{
  "model": "self-supervised image encoder",
  "train_examples": 49215,
  "projector_out": 1024,
  "optimizer": "soap",
  "beta1": 0.95,
  "eps": 1e-08,
  "max_precond_dim": 1024,
  "batch_size": 512,
  "decay_fraction": 0.3,
  "final_lr_fraction": 0.1,
  "weight_decay": 0.4
}
Rows from block 4, named by matrix and row number. Each number is 500 + 40 x the weight over its row's rms, rounded and kept within 0 to 999. All counts start at 0. Numbers have three digits each.
# conv: 3x3 conv (model.blocks.4.conv.weight, 96x96x3x3), inputs 64-79, a 3x3 kernel for each
conv.0:507443484529487501463541494506522434490493506486424469520490539538569545453425571482506479473481456460514493499465530485468533507547468512488487501517539477480457497564506511505465371471490511471466494412601507474488559443467571484486582467402494483473504430543509456545463475525490491522493482605526442471539500455473442447478487553482488484507522531495531524505514474547497523501431536451472509465482523471469479492445536504524469
conv.1:463526461536502550510432573489574481529486459518495494460513538508481452507503455469511531469462531523467530492569480518491505485516551513516486486518536509435553487460520483428542497485482526469504500515459513422506527487499509554471470493466507464519405596460405613454479469548449527529510500517485516477470413511470596468444457432520441484481530468472447546481470596482545509490511480516577483540480541491478477519460524544444565
conv.2:517511565498418477551477513528445465518560517446527526499510498516497465519522445500485502465432490563481491515476531561517493500470486483515488543593580486436463521429495516421543477546519487525499443580477493473481503513505490505504507510540436550527444504560422601530526442497549624589445603467519524505458432454460549507497479485422448487499459494492441472481503527511523494493477495459450514513491514477559461506553517506401541
conv.3:543534423459499516445466506530487539535512504535578489468565571534557448527505480523563481482487515519517466509521483534528482445425466492450535491510530473547480581566478567536459555601450448451514508477439431397529544479448512479454541529502515472500488521481482523511521543553569554488524420455527551480595461573618555491513416448507426488558462512508520521514510478538512491505520525467493499478511555541583490541524499505475466
conv.4:516503493479482443465489467496418453494496512500476468504516508467541469488544456459472504495474530531512485518494474547582541502518547492563512488473506509587532474503507467521554519458494526581497500541463538470505495534456474499532528462505538471457511655502545332439434545531482500518463495495498451429508511494377578578481571452550525515495469475465405489475456493528475454499534443562638490492525474583410503496514468488465425
conv.5:506483552510556499458549535476527514502515533512453535529439524507480489494549454493517487463477495442441422559488516510480505491505615475485491576494520475400466494527482446551486485541475506490478492433511502505542521530513468477477530459512471483471421503498494474497512489503542552503481526504541516490504395512553465413524416503479422480498449472491465430502468419583595511462484541461471486525481555491511489500535532403444532
conv.6:481507498528451468493489501479503476548482582447534463512452559567490415438501536519537449580466493456471568470534494488494528532473514532461494523482495467578517544449478512429471459617480461481486504457518508584571519504449506583453455501538503449507471394456515537499444532477534592536446443571567453485516504531556439468532506512514518555485427500531454513511518562470559506476457527529456503522469487473473473485557534488473513
conv.7:455507566472505503511495487537462562508469532504489505544516465511496503511488490456415512457463508474533515423477529523530530461571489536526494478487444500499569587469531505514500552502485453529493470538518536502478396502633473547563555525542497474520477515498490537440541496467542514454433479478464473445505499480555450474447472430474452478464501491556514503533479460521442486504488460448511508506506477583434496469546494545524495
conv.8:446513541480440501536541460543402539491445470507495504528534441564471483479532531491476466503531491445534558516473489541538488526498466456453519456492505490567527545446523509457501475489508517531526518431539507486549478582568541612515414437574480513484483405521455580533537524529575469439550561437415548542527540567502400451443462516462440481513517483501484509483491451532452452464541468528561521487496444531546447537519445570518482
conv.9:548504467518505523495524485515461485482466485487477514524516467554457432520499479546515472506442544507522515519442467516513475507561567493513454556518427426482527491523540528474540493540559505583435532475464506472581595545450514500455510464503470479476507547411485536460432532492494471499481481524559519418526423520494516476487458473508454539578496483485423527538522495417461480503504519524450482622522499508481484497447540436512419
conv.10:528464460479498452464516434517534470514405444499500513562494517528511523530441523478481489451377434508465488546526485534427530506561502549530566493507450440570472486555501507443563509480530503502518505502491468576470473536475442499474514436492489494502463486560440522436461542544502499445543460446559485505446611501495357544443440433454501400504504455565485482528531599512479531478468378505496508477542532532557490550423516497531423
conv.11:534475505467533437427568481520512507513487524481446480486505511514519470467578467495470444544479497490478523520618554542514469467496443529484491519446548448530553516490505478477532546500496474506500460454482482424506526491441498488520500510519619451584516524498485487446432455541444469505486509503442438513526634535585608333521486519555590430531410474507496499550491475541498521514462472476558492491510533501517457528526451529433506
conv.12:531491534537526510479457503500414457419480445523503538505490527458584504514492535525490544563456472452518533474453497499521527473464468438437548529517532584491586490545486510501526500485554477482527508547553530517564523567483499533575532517561527512524533552486521423471489516456503488448516477517502406491488491463449457450504524504572565505457486481496562524486560516484530440480404503487510461499497534500469486414443415484530494
conv.13:446500485456471506483491514481569497502501484531446524506528442521499503493566463521485530444542482466528419549463537499628464456527478468493498488543528530467507544532533494525483438547456458536485504455522512619500476529450491521449495552494539504489514496464523510504462441551452585482423568491452514503558484547458505514482438508482540419470505473485540487484493599471538546493506516508431532478510493517391521503516450505535525
conv.14:495506518505417493557472500486534533507473510493507497497519516498488550483520552486532509475535473489494478501485489469451488525442476502554489477525522544451527503559504520476521513523511487500519472542507451545478517604444477477489473558522461564466546635561475570495554524491541619517531497513514528490482425450511460456463421487443535456417548550498469527431527462554564532469518471513419480500542496533510487539431526560389524
conv.15:529490482537512547508519460441466511498466535491453535495452482550546401455520511531520562484497511436510562499528430484559465475441471556550529501549419478469503451451542454510487437480540541465496510432479488514517476539483504498452433561480506565595539427559440489520529563488456515456481511488488567505460457498458521461504494537466488551536490501477434486568534522554477433458472530566479455487587455464479485501498551429406508
conv.16:560545527490468513466420489520430535495416507539449493472511540506528469552499447494536478576565482450473455504425455486471530462495502499566414578552532505414540532499498603487515553464524491531426491554485493514519531525512492507498482528515531563504512544521531510474496508469497537570473536431593483550449493572513505458514478517534501550464510442501549543545450500479462549522392479479474505516439496478537481555432525497582439
conv.17:523534517506565519517531475488541517535567481443434527497481487472479500518544479515516450445495508503480489524506534602568564516464447488480505511491504504444493502492475520563556506554543526456507511527504448566519533455470501488507511508498521475487534470504493501431453508569476499533453491461523478446448578450451540460528474432480539491423505491507518537475486550531469479502397461435473433501559466464519540500527544536450495
conv.18:502491507506434499471525438509432516512419483491540499500516473526464474504508487556472465521513502503440497566476512493560468489524494425537486525395511530467522503518487476410500479488506500570516526596545531444520515515478491493532484548424464505511469482574459490479509509436567542504513537503439460560465611505471476465497549503489587527493476531536471495489486469514515511502530511510473552502462481548508524519430522509528490
conv.19:483493489549569505550623464501505502538486535470439498488517502575536449508497474506472532511459524435520485476544511498467495489615505499507442475453462514495487501527509556548580449489497490501480482518448481462497472446516537487508540537492516470498519477494436618483479476479486553466470502527489448475464632485503481610519489473440441450434513472495513453509469459478525415472427460594506529498542447461475501499440504485588458
conv.20:529540531486469488521547497457491517467571448469457500530463426522496504495552476540525499511450488511513481553535501517421482490573477493531478509492517470491445463488435487578537483450495491462521543640543487435525527520582496473509458528475466447508441509443508539544493524482466554492524502482543346484417524476503524482515501560524391486440570480448527478502421468472510452524543477456590489553519495481590518502460453502546501
conv.21:455524490496500509552546513489456483477514439511511502555486491548522440522558462508511533516522475521498505467512590464434478668617595471529541474523491499507428566430530552485490497523461516420509534552541528479503462499498429469514423444493468524475488403521605450577525489530504490466492556500478476535471464542475548511502449569492482511510558489579542552491499483524461525495528547488446570443471480506566536423410442505548520
conv.22:518524523523485513527477505475487554459494520515458533485523428540536390507521482496485493494469532493456510503474541497461560489463504497521508520430555532533543478455431514546396549562451499469560449505506474490523541555533478507520516439572456498508408646490511439520515496513529480481455510527468448518528375480564443513541494458494504507508489483507432521490473474465452537514464488517519489474576498457519497554462504516508488
conv.23:518458533470486467491547475483504444505484465488499492503492505489494438481499448482503484448456525506505496551555582474519529475545457510427551515558557435549457515471484493471572492530495468482510480489491521485495526556538468482583563381497498488457437491499533513493487460498490503518518539435514486491541453510569509438494487470497483453520565536506521512512513558491585452502492434542506522464461482531404521492457508450528460
conv.24:459475496490563500446484495483400500480488443549475512488548484439515512485491470493487509498496468499518475488534497438493464534421499550499507488562477514541485481509528586367536547478483525534482558471517504525515476542438520447541448549476489499445514514462493477488504495532480488584442483513534512421446530482586571378451467543482440423589464464510573426556489476528479549510508444467498429471541452468578447481549538482458573
conv.25:529569555513504527513518518504546506457497468504544449473530524484511508456515558538497529473503554478498496477500472487517477487496547485478476537436499512485517470470485472531477528502577500521498483514460485521499483474479452447516421540476512500487515503517535439483468546481478436491552546586490552562474473440483499516510543537519477546456559479509423498477497491450480426503490477522455499496493458520523487498496508455593510
conv.26:491470512523501477503484524526484522508494519493456525499494476434541414578517574464486488542464533487508536444553500532501460450526535543465493465542484475488529564532454475500501575541464597394447404548592467486546524512459531502470501496484439496552551498400534420547477514515552459536489489522480563505497523528513536536480454552559501434500485530501491497431503564494512495477513507488517487450484510473510478467529522473493513
conv.27:492544502466506472457476453494502476451487486507474499507517517464467497527540504482508539458446493468509516469502476465530471565516529512473543489469480497508444485528528493533521564567472497559480479517518528443500512535466507447472519512475472542489496519532467483515438459508447478592547529533498426520449488478554481557450503466474522450468426477469546501484502528511517521503552505502575460533588474538475546541509575477522409
conv.28:544573471526472538601581587503547545544488554509474512499493489511547442500563486531493491504521476492434555476464460476481489535534530485521491501533575499505474489440518560439555448557570479496492505511517491543501503528422530522464487486549528426522549476487463458505545522492439526496454532431504537514490561420449495415486525512520504438505517512547439508467533499466557464484547498534342519536490530552406552476501540523491495
conv.29:480560477470436494522465535498462520521543526453446497526484498483453542459500496483474539517520490508494472459467492476571507505535511561459539478538465438456564469468452459516499547464482473495476469500451518517492530556486504561504473464500468546513471518433481537507528529549465465448461530490500579545446357540534478558479512519405540492495476547456488480557526477373478461500415519492493517516534515514468474445532458512534501
conv.30:482495499511439510504463474461517489518439470530561560508496505511525428477507479508486528493464481463480478466515463523493466534459525471428419525459497446496490474518455542484519457489479588520506500572506455537461554535505509504506483560488443505447492426460475555502494504483487520558479534516476484448555557499557590467427464495441440462464438506486507561478456500514524486452526486488543487507460501438474487541572476462517487
conv.31:460478509484482537490508545496482453495499472521537531506472480524509515538484502496536495514559492515478471490509520514453473507556562520500448419524511559472522481524445479561485484521499498481500433572434480487512503583484521465534513436493549449482498528453496471442494475546580436500430548511470541471619530489541494508531490482531534450508465447440550465483494486494464552507443551619477447574507424520433589471470483492534482
conv.32:407440468486461525515465531463337512475480482466492509548467526565452514497543510446521474440510499483500492519433466477503484491472476478525524496521534449523388442439524489507544526505487516471485485458496501530496461551551471513477556497531485463498558534480531501513490500450435548449430545525559455597432499527552426562540530487520499498498496507486499516542557547486496536421464415506480503479462487528474526508528506510535582
conv.33:487492524465492476531438494494570511523419545481458520492483497541467492515484506489480508492477523436480582473477524468528485515460475549497499500537453515505594524450466479443519540472481563523480547569445506478473483536523482464574489458577560550508510509499518569496536454473448432448542580558481472446490445502580501483507502458527398508500416512478527472547546477532551444491572532493396513552456479520447547397504516450545567
conv.34:491521497486480529537521497517526460482389575570442474523520475530493473500457495464520500482504442435494495517580457509392554527520495538501496463443546501523482448547511452516504547559495530507530503447489498577454529479499493554501449546464463515512538490542514437518430495517481525466514494485558574535500528547408493456451521511471405459449499477533563451520478489488531529441496504494416475481458512545522464514457533441498577
conv.35:507495413481486506470508436490493468504511468522492461490480631506470496556493416475501518545475446466457575475541484502482571497488455497489474517473465473480471496451544543487491552467418507509471506538423538406586478446517455492485479482451470518471503496505511517468584500445574468533559430574558504476537514445544481469527547475521494554561474529424500515483483507497472488494519531511468566514550519500531468527470464480478435
conv.36:485498479487477510510506509537490501518380483470417517500488505524464478464521463469493497476478493501501510497477487466510512532568536528540486438476488506407481506517520542403530496497492472512513465512496494479527507502475515504507551489484515464493436514443551462456458523539511546452486513536504483509632538518446401444547501484486480496491532500492445527516538496517455401436604421508557531496659511507544489529443475497569511
conv.37:433467528485496487477512491472494494500499513455509471547490557431460419465483581455468553475467510497515513464566462489517509484488488474471493509577486503508479449446533471481473424422518536399513537529509370453634501492528509543511474482533504482514511511440571564443553455506483514493539514535526499473507577425507436508481509585462502519476576494476430468476523495509398488448502522582555478467493487478488460485462473420500496
conv.38:512518508510523491448529522492486511509488477469582458500453522489488471536502471530495441532522518515488484493541486496520563432487548510577500516529534524466503493502487511597503513633513488512472504507500514449499483496458487507517518466498499424583450604542516446550489523504505483504523493466527492480528502496592648492454515502489525488455425462576594506519487458543573533482481493522453487542604428527501505458466580469444585
conv.39:504570509503484538559576547487628559588521598501590530509537484473544506529522473490501526445474524433537466450526469493547536480580547553483531514548447507473481530499488517554582477478492496527501495521493486527515497558499493518503534509508446498465461502467527523475516629497501536574503515482516591508459538486495441529470474474474413521490437458471512481483523508535536526526488445499467467545434502479455472533479494492523534
conv.40:451540498520484515511477494486431495518527478517491494494488480497538522471574448487543501442520504502512487505472464542575470535497482479515495553451520502538483511464477499552530546563515532498506477487500424562464530567453496445420588442509409479526388497553458546530514479478480529454516549494575562442477487483488572429519479517481499482496481495439529480537547482478438525486491510471444478531562463464486540543541479511544500
conv.41:481542435517545548504526451488522472496450538498494468487496474476576452487541451508492490516460477503506488463515508443481533470519489432517458499528548553584494518477462543556465500486546478488516501482543472486525504489511529469464491490398467532433463547478465553479486456530599596663609529525528486512524537520513496446501518497480474460516478491484542466463414428479461481527496504490533480541462557516455485489583530451517430
conv.42:509524459462433482506472494530453527494523501541472471485551486467496549512505535517512500453541531478461493474490489515482442512483539494499483519348403486634481463559522494526536511440501484517484475550517495543491574510507460544508501558518453500450470519490556425499464486455528503519542536533488422496542465520490493539507475453527518521465496522500501502425426478529575529512533482562577612506417581503493463514509512505553447
conv.43:533522521551487559464490521463527465485541577459486550472456498452540494470516436433486566468500522474511512508564493486581532533452507522431475543506500497513506435504557457551520474439478536443474485556520502561477580444511515520495488432439472494532433567499443509528465467475457478548420567516554547524521498487495436534493542483420460550423534538492513529525479482514494522459476516470577523444431502504488520516515494560506516
conv.44:505507476555511506519533504497573483531496478516494477505497500503520494490520474526483473509451473500488504515525469485493480456506518612509512504568499445520503492458513455522491471486506467607445506437509505514534581518480521473487509567470520481505533457504501506532493445534492560483468546465531542462494526478509520516528425487492478470498593480487519441498610487523474516526425578496471482511429556526595510531600499463356583
conv.45:468538520499450507534452519526536494463448552481495503473483533525515466492515496473507474505472515489475507490615507475381512544492535574484553421492505507529503516481555501536540539450495463497461471467470525424522500540466463517543557459532527471518494560461508497426505522547488489498439513557608614513527542525395431524471444470529488441516510448493544505529507478562599527483464491516588511492550478567603570522546520531469530
conv.46:585478459522454504576431496587512498579471499561433562508482506479523492490495495541460543546475459498479530501528506539436478595471469544538512422409452554464586493499495488524486514519449495477484471485523468477518576416484519493512497478499472533508459584433454491488480442493564516526440499521530453456534486538558493353524453509539505477503492480486439517510485518560456472491575484453547556470538524460458496510502479492586506
conv.47:499483485492521495357530621471504502515497519511461452444503394683534638434423407498463506554493549457480553518481468522509506476478566516482475509504504514488523517501453536442547516558451505478530395526614715434346522478499516471518530528498535517446513488481467505541490491557526511491474536478456449515505497550476542524528507513534514510507465548478447564505515465469527499528493483518486574495449519490468523555487482457483519
conv.48:500515491427657519596425504531512473537499551499506449523525524477436435577603398528469485501477463530507452478530528555519527554501498485545513551510505533507473533474483536442455535433481522427525638421413388585570524408468482514466510521505527449509508488489522480516497432560476476564503432553483473484470539613433670521488527478545447502476531470527525503501465518507456511501573512571526498513479517559468472514543505544435479
conv.49:508487497499518507482514510483435466522671452534516554495498485456491546467530491440502483463583614548483542547463467500583489485521471563515545475454436468512466480469488462555553442525564504476478528488511488509502485513482593388476545454467545495528516621504474485487495525499436498438469507510532456447510516461401593537509472479468555528499498521480504570457582615434485545488481480543495464499484493521508550497461539505479487
conv.50:468463480500518521511491544471489493475544543520489470504502512520491472471472533508454511552501575511489509510492514480496566539511501557472533543515487587458504478504411470530479434476499503503474554521488532487538512527454535575484513521526459477512459591503474508465500559522574505560489443490446458425478494445432461541506531544481508506455504489492437516462472497478447487518457462549505619487496502491489470501479512462487473
conv.51:485472508492485515538482532477513501490497518524474503474541520449554510548494493482494505455483476421445533509540542476511531464478586603446561519511478483526489500502512460584554534489523503444492462484438495401487510486534429482461508466463508531504508469441487571485512542531545533570457524486533548497527530386476535382529480459477433429456464438481547485436431489547494511475464470535521514550569536516457470469571513503628505
conv.52:487537533491568477500509424506499518516419481456435465460529447423567492490500547523512496444526545452529509487455514577515499465533516508497498477451446461574425475551448435472540458546493501457498499430507499447490504543502536570471498515459476505475505455477574399559440487528469507456498493533462644512477425541567397580499526499526538474514487492553448430448469476457540508479509452505476493461556468520474565510555488486586498
conv.53:463510524503425485560544531488503510547496517492469491473525490458509504508506499480526493517500497496472514474512502483469496525486571540430556638547571473512447492523489548500537531415508484519482514557464516461522514473462481544464510468506476584536466506542529376515445563471480557570468499421511562445437445525511529484491542473487455520489478496514442540548515539472592472483536496512470494523470490538534556487508497552542458
conv.54:513513500477439556518462465475517491507485507495456476420481563594610418574494432466517520591504488438481516476527490481453475536460527528504512495459534479510474499534490608584408571428539518410546502593509505493467441412570464495460542593511530422509456456539469549516504554496458484548433474498504454598424413517457603502478531511491457527437490494567517438535462494552505525497574481501563500515429549523534524535525487568450530
conv.55:509492477497440457498473456527546493485354447520498504494499496454585505482513496451549563486515499519477414493419515494463472524501499496492489571451504541468476422529536477460553435549530484574496482504495456535470483536540494566505541508509461538466511414552579355558515519475400508519469530565466552510467436539528398488525468487479505478499377494499427450428530548465448501475466488449499489505492506491453542474434511497551519
conv.56:484572501479472537492551415504512502461563502558526502463468559540491436470464556463556530535506410445494576470528530466461512418594533542479520498423523495507544435578482531591430479514515531501456518590396531412528463566537489506524541535474512460493538450461568544434528519483477499472448531481505470532449520504474461455504504480448543445442583479521481473522435470516484492477483509560482492521429496539511522516403529448589487
conv.57:505488503486500482458517467493518503482467458494471478548489506556487466542524445483495481514539488495437504476519578486506505462525512459480459451455485522613438481524527528476493443494509460543476545541526531440549516491460578520487558477541475533454482493478445500419438482551438531526470484410418583520500573495436469482486537490478531464446474447485508590461523509462580457470457442465479497490516540450519524535504491566514465
conv.58:470524476530433491472416504494511517529475499452504486480507476467482527494519464492497494469532547475485504481488485441392457451501466554485530447491499492433517511461524485553499531487405497464504502517480519440468531522477499488461462496506500472501465476510543418450515546466468513521440477533459556465517526551568561508462511488499480512455477432509464587453512507457582509516504526449525483532544493497449488496491539501502517
conv.59:475516499543483461493535462509486484495487515443521476613518441483547563470492548504494543494396525600443436497508516458496554491533531465500520493453526515507540528452550455537560475458547480467536573397478513504467491459513565509445453526441483486540440484531503497506498563522544487531537493479447499508559439571396405611490534535447493501484460425505501446491489507488438504508500462448505476497497515531448490502522451500498540
conv.60:471460541498505459479496524534475444533397462521499467440532558524443548552481454478531516596493463472492507480447512575466560460555513518472523509526494502490552537500485549530505441549443503481498461541455522471534472490480457513502484521453578560484567392541530539417491501577475471460452500476405529528514418553457495479505505594491503539509507459530503448491485546470527518459430474530448537463470472505498529493476447465561450
conv.61:481446527465409448489502481562527568605552580460523466505500531502470500470488555523486480525504551485475536525551534487495478445527426478535537578548541453423495526490458520517462480485497527508502501501498516435481486481521492421476539502418475472519499446543537348564521568504592576558538487469528455517496587493404482587531513501443486511498468482546488509535491485496454520503529511511468552472445446489534526544561516425546518
conv.62:482474477477515543450450507503472490468453550488547452470484520491545468496496441542544474560502431543489472463530503472506534476537476545450520457522461530446477462521492467441470468527482534478451496488490632513427586552442529567499477472480499495495507461599446487529497513490587444480532504498513596488481528585403453499500563459512549453507467527410482524470458476595471457545487481517446525442496482448543485473433544484476500
conv.63:484461504509468515499443437491486481532456515489490566521513482503509487500478497434477523522546500452536516485462499542539477514506490483502519469502511508469522513496509535465476459498563499511465519476475520470531510527493510583441413577521520463457508501571458498502479481499431526472487476467492468518472470510479553540484429468510520501458474473517495454505498482544534459461528483537432508524411484485580532531404504519466457
conv.64:521489502495483484570526508538614500520521532510467453538473482480497524517459535480487482477470443514496507527587563439394452525481522506504504540417588445560466474509487499501552489482523491502512485417495466504475535576531502623531487511413524570548517646555524497519469519532550570547534574493528452469554587507467527460446448484486518463476516504540510469522446516477548476469468446572462566497503534519423490468515498560587473
conv.65:466489436480480463503487475483465459476483464463431510530577442566551429545509491497504452559484527586499451536548536479533484534487535433495482496630444468338489532477480543481533454514502502506475443574447524474536493517540526528505507479449507491511489471473484540482485538456415551459498586430510523511570503441557537427496520502434586476501493485506428510510447521489437478482475431414541478506526497486521514474490516444585426
conv.66:479535448489474492489476529497486487479500489512476492466510520449468553486457469486542473485479501547563517470454457493504581530528490472435517588658641441533430500487518510457494504515498503543515500448484513482504500532466527442461461541501527456493519389517521481456577507552515597439530483459527498525491439492452540509509500498497444537511571489468434476577558556455432472514487490476499459520500563506575514523636509544369519
conv.67:500553480486490502478469486482505505458378456513509501514496435386471495470448489484492481477459494532491496460490481492469522522510542464479516535490508486508562426497444393412480545474511510572547516582547468467471472483517545575468554522505465542455455564501562493530505511517476426525514494501490545522456523618497519487518541511532549549499521472471509480538454504515457520540546529475459462501552519524470539445543504474519513
conv.68:537494535456481506495454548525552520509534463516533491487505528484505539515510481490550505496449485479513530481552462485538465496530476514493500504545433567496535537450507506438543525517501515541535515614499537456512498507480553539492519541532511488524536348545507479446471523489517481480519496500493459500469598497549454348508582530549464498518467433451554489433529495489422439540466465496476449467536475493492447468463472506491489
conv.69:532573503430506519450500517516468514487459510493483537492537480512469502464519523547471435498535462526512498537457453469473500498481508456505521455404554540483484467537543472474528452490502547459501451545477449504538602470434478492508494497598478484496519562455357515607501509523497526564488549473490506396520543508576544495485466447481512448495534453445529585474458517459439585478469502475550488471509519515515573517511547517559482
conv.70:515563495483434456522581448511535529535486459486483467471496476477571470508541466556516476532503481549418455484498507457521487470530493516461556581520543471558485474520524467510604474528521482525464457558445489565498561579481516511508524386449429498487451487510496461463461593472545532528439539560480435554492481484504614443482484473467549462445526409530472552531447533468499534490477493543416533429529481565469541524487521529548511
conv.71:489543532464477500462433533546529499488524541493428525480522481507514458486507489498498519526522488484524495465592456470512423501427468497561510443442481491474555453513554514534515580490512470502506536562517478411493452477504517527522486521508492507424486610464485491465497456452562481513481494452535518524533490503435494451475508454508511468497503446476533492519452467512499494493583496559586465536593429501460485489407522500560540
conv.72:395508576472472496514479463486488484444454434503497541488462463598477526477457523481505578458496529497506461522478505531438540531496508466559446483549535460448520502577487488512445426501460469465510469477562512526463447519571438522577420460455459514510438556501489508496432528536539571552619480589360434476435440509427373543436443573436488518491553515498485427518563440475466479514442502522523472512491480496525471508514520474442453
conv.73:498538587491534537494419486439454494538498476457488477493505532482508500501505501461446444522523479527495487489547535467522569495465548502503537465476531356475521467522501490509503490498464514467456547483433540443464536512400488529537526465508480506456527475550497482477464442488549574509498524476446553420433530440525481521503573461421521485509445476474509442498486476501504447417554572484533557450455548500605501494618506398514486
conv.74:455493499518460522445541465514472483508546534467497513489451507507520444526487495405503529548499498451560526498524509526538575494529495519442476431502486486496539503537501509442452474514469490469492489521486548456576477474510494522451509518436483512536477531496480504470501506531487502499422498466490542433520534573424319488478444505514535571480555481501566554528460488507453548563561586497403590451533453534474517448531472441459427
conv.75:531546466495449523489457510478498460514466470489524480437504508500513501428529534453496555470539534483510494508592529518543546507558507472556523486455446495508439474449485428533511520515527500459502522438509426623440542508428477501528514492503551467500471594490550435550478602575447465575429456502552465475543454478459663560446533495545494458497489488517544488466550559485551567450462448525523484487554463477546468523496476508485483
conv.76:499564454572505485474502472507462534486479423529535492507515529381541614506506424496568470479519456529491498457556486515474494459519487484520510461494504464472524510501580455518501517456487442566521435533536487563521446565498474440488575522498432590483434481536520471472540435550397560480460530507536571517556524523500490466463456461461490516464489470503458474560534447498510539454618417510487511509478528538531536513555466443581507
conv.77:501462448474540544479487544459463407489437472502477490525481508549486483468498492498551495504505475475515477500479459498535481550493588514457517432502479492434481456470526438494501468482515475519521511576545475518468511566533558460520514524530504566492487528448460599509476458510433519562468501498548490557521396480545559492488545535457478505498492456443486495488481491483541524467472485555457498451514429505426507537516496528504535
conv.78:452451481473501461513477498490494507481528449528478474562464590599489536521556516529560497518534481475512492505512511547493506489485505493525431511446482517482508475555505539633533527488429524459498552507453539480447549476488470543533401495516504483492513526429486504518567449506369460622503540452527428447429547408518439529561519462514469480485507506518488532538488496484479484470488439515528489472483476444485580497458545512459454
conv.79:507530554482497480523518540516533498475486490566495506520466440477514473493522442532476455558531490575543524503563521550431464407497463470502494654668665432552434515480505491534501459492551516511501517465514521475505480472444469506511536527452507474512485484524484470487520462515565604515537489513531480522509582519451339484524530482547565548553529544514454481519497491462489400476521483525557558568482585594523551525472500489456482
conv.80:475479481489517459487482507504542439451511497530493450439441468547488616454492552482445503477484539478439509488509512491574436508496486501500476541511440514503449438537502501511533549486563517493503452397636573512428414504581403493520450427551541474454482471513442537546555478491547479444503538507586540456501558513582391547543491469534548460505499506511425494532545414480499515531464504445563533504503525453493527494463498480479535
conv.81:464565494540503523473436484445421481492488497482537517516504524553532494483480529496566510503488460491484484466571495607642550486520504473414477553524556416592443517560483553536500467490492507536488487485489474519471538464503473508490475437547466513480508445518525429534498461449493517491523556590487439495532444474592522486472541525472508473484488512477429494496580467521454549514475521511553499441534431491568495545638514540620579
conv.82:488454451453509436512614554508465512453461415415479460526496522484484502548483483468476476482513530536448466521481536525454469477590480491468524508530505456454555463486450506587486510525530509506493501472484462488460466503490441419494625488435509465494541472532478428453506537501532530485523535451515487467586473398542562585550456488522510533541426480468514497537455510485417467490432457562542511565681528514487538564544531488470463
conv.83:547580483508524479454519528461527516534421465458515505494500500479500504513498529439484529451506492535498499515515534469504488511629559475425515526512499532525542474555535490477549501492571507533476459483495473530487570460526514482465581537425462452523550503480538580369485510435529479461483461537568501519536473514451589542485464466479475541490522508513508511481572460474500538524521508437539514484502545466538580453517559441514640
conv.84:533492460505513496481514477494487492533457503452498500472517533492514482513519505508459457511456445511484463457530487478492501511490491466496553450512489568472504492492544479508549497513553497490477539497464472527504486437517556468450594429483481490504516503483479525498478535516469529516452594466489527612458563529467461448516475470516479460545477442504495499492532516603487539534509497555502432505447491498476561493469494449507579
conv.85:434551536564455450514547486475474498491542499467496497398535399591515583577478498489504500582498507479434515484508531553446468468490559493494498554478537520463563491521464522540503568435445577499411323517653655449410503517455520522455491472546467537516541518431448490555533509536546470558560478514470497487436425490533457523566457562568464455508536504468444534437558500538441482493538486534437512513477529492527477521462462487533469
conv.86:486471450457454511476476452478539522498546498541487538497468515519478535525525477477483527489458478522489522516519495513482495489470468498404475511612499497557470526515508481499457505474469534456511490551483501512466463528467517572509480573494475426476446444455480557493533490520458515481537469505510497500468539531506476438482495474426456503505502550497585460489471513508413446549478541429446486501532504487547472460467459512442470
conv.87:506532478529425507494529520484535476466526457505533495487459508590486385511513475456471569538445528528518546439573461449499486539564512473478518486517473503406551492408514487441473498518507456523505481564463547406521486513536541456492480481485473524513470527519518464488462504517559550454567499513484505518496451529376540543518467498462488537489518481468497501498487472458549479500438512496489479481582488459498512502469499462578466
conv.88:507432481479531511507509487504477495535548406496573489523517450478510482477540438511476482531519450511487506559490505470520488476566532490485481473427496447470426484505572533499472476481568505428476499459511490463460485480524570514528474570477520432511545453490521496526508491573519551551507535507486516507488604512545497560444479494473441491461468464527485476460574460514472524516581546479492524475454498503443470512505519554480511
conv.89:482523527518516518512478489500452476505515499509464487534491474469455530461513519490523525506487552475509469519472471525461497545511506503493488537567603421567510489458568463444526484407509513498503533460503480498534479577433521565484568475482454566428503488490580439477517481530584552640511557490509460460509474466448518442478497533454496522530515504477543512475485394527437482497497490489525518496538447422491487487507501523508506
conv.90:489549432440516508438547513482467481466403559472473494448503548497520496524496520472510496472540481456538524571534433585547454480472523478500447506506447464513561451491564496466526480521453474528476482548452476469551515585463527561479418533514514506467556490514531457494490522508450505484529496530578565478497578505568422465503503497485499477513434487502464484536495475480461458390554522492540537478528560533484499495493503454503490
conv.91:526488513516551510502508472545516523478588491490474476500521517458473506488502466501506513503514511520554475495453473484580479510500506505575446514459495537497504533541536469473529459418512523538507508636443505550529626476451511474490551532496501449471503547462491634455440466501503486510472559491625432430468485502420502561487531493436593524504549524447523528469402551474550513467484487486477537517522479490464518530525515448500500
conv.92:493441464529477506489499482534474505483468473495485491495466552530501488518499534479544539465497488474484466454473534497497444495520503467493468564489511564390407591496570537466520431484478548450503537484473550472487404460560489514507467489546573528433597467475588505405479496530525504487522514498520476485520536494483517539494495504521515465465493524559494498453535500582516425518514514535465455497468542546509489551516451616427457
conv.93:484548487520510543490480531510520542522473499456484467493524457493512522501478492473524454496507461570506518522515490520509560476500524553541495485413459552466532533510525498511463504476481470582525443561513494597474460508500468494533510608543484507507500496532490552470489574457415492526542472511473429534470509487507473401475478483446486520515540472493515569521484568423561518580399545520553518467494494457514449513377461440497502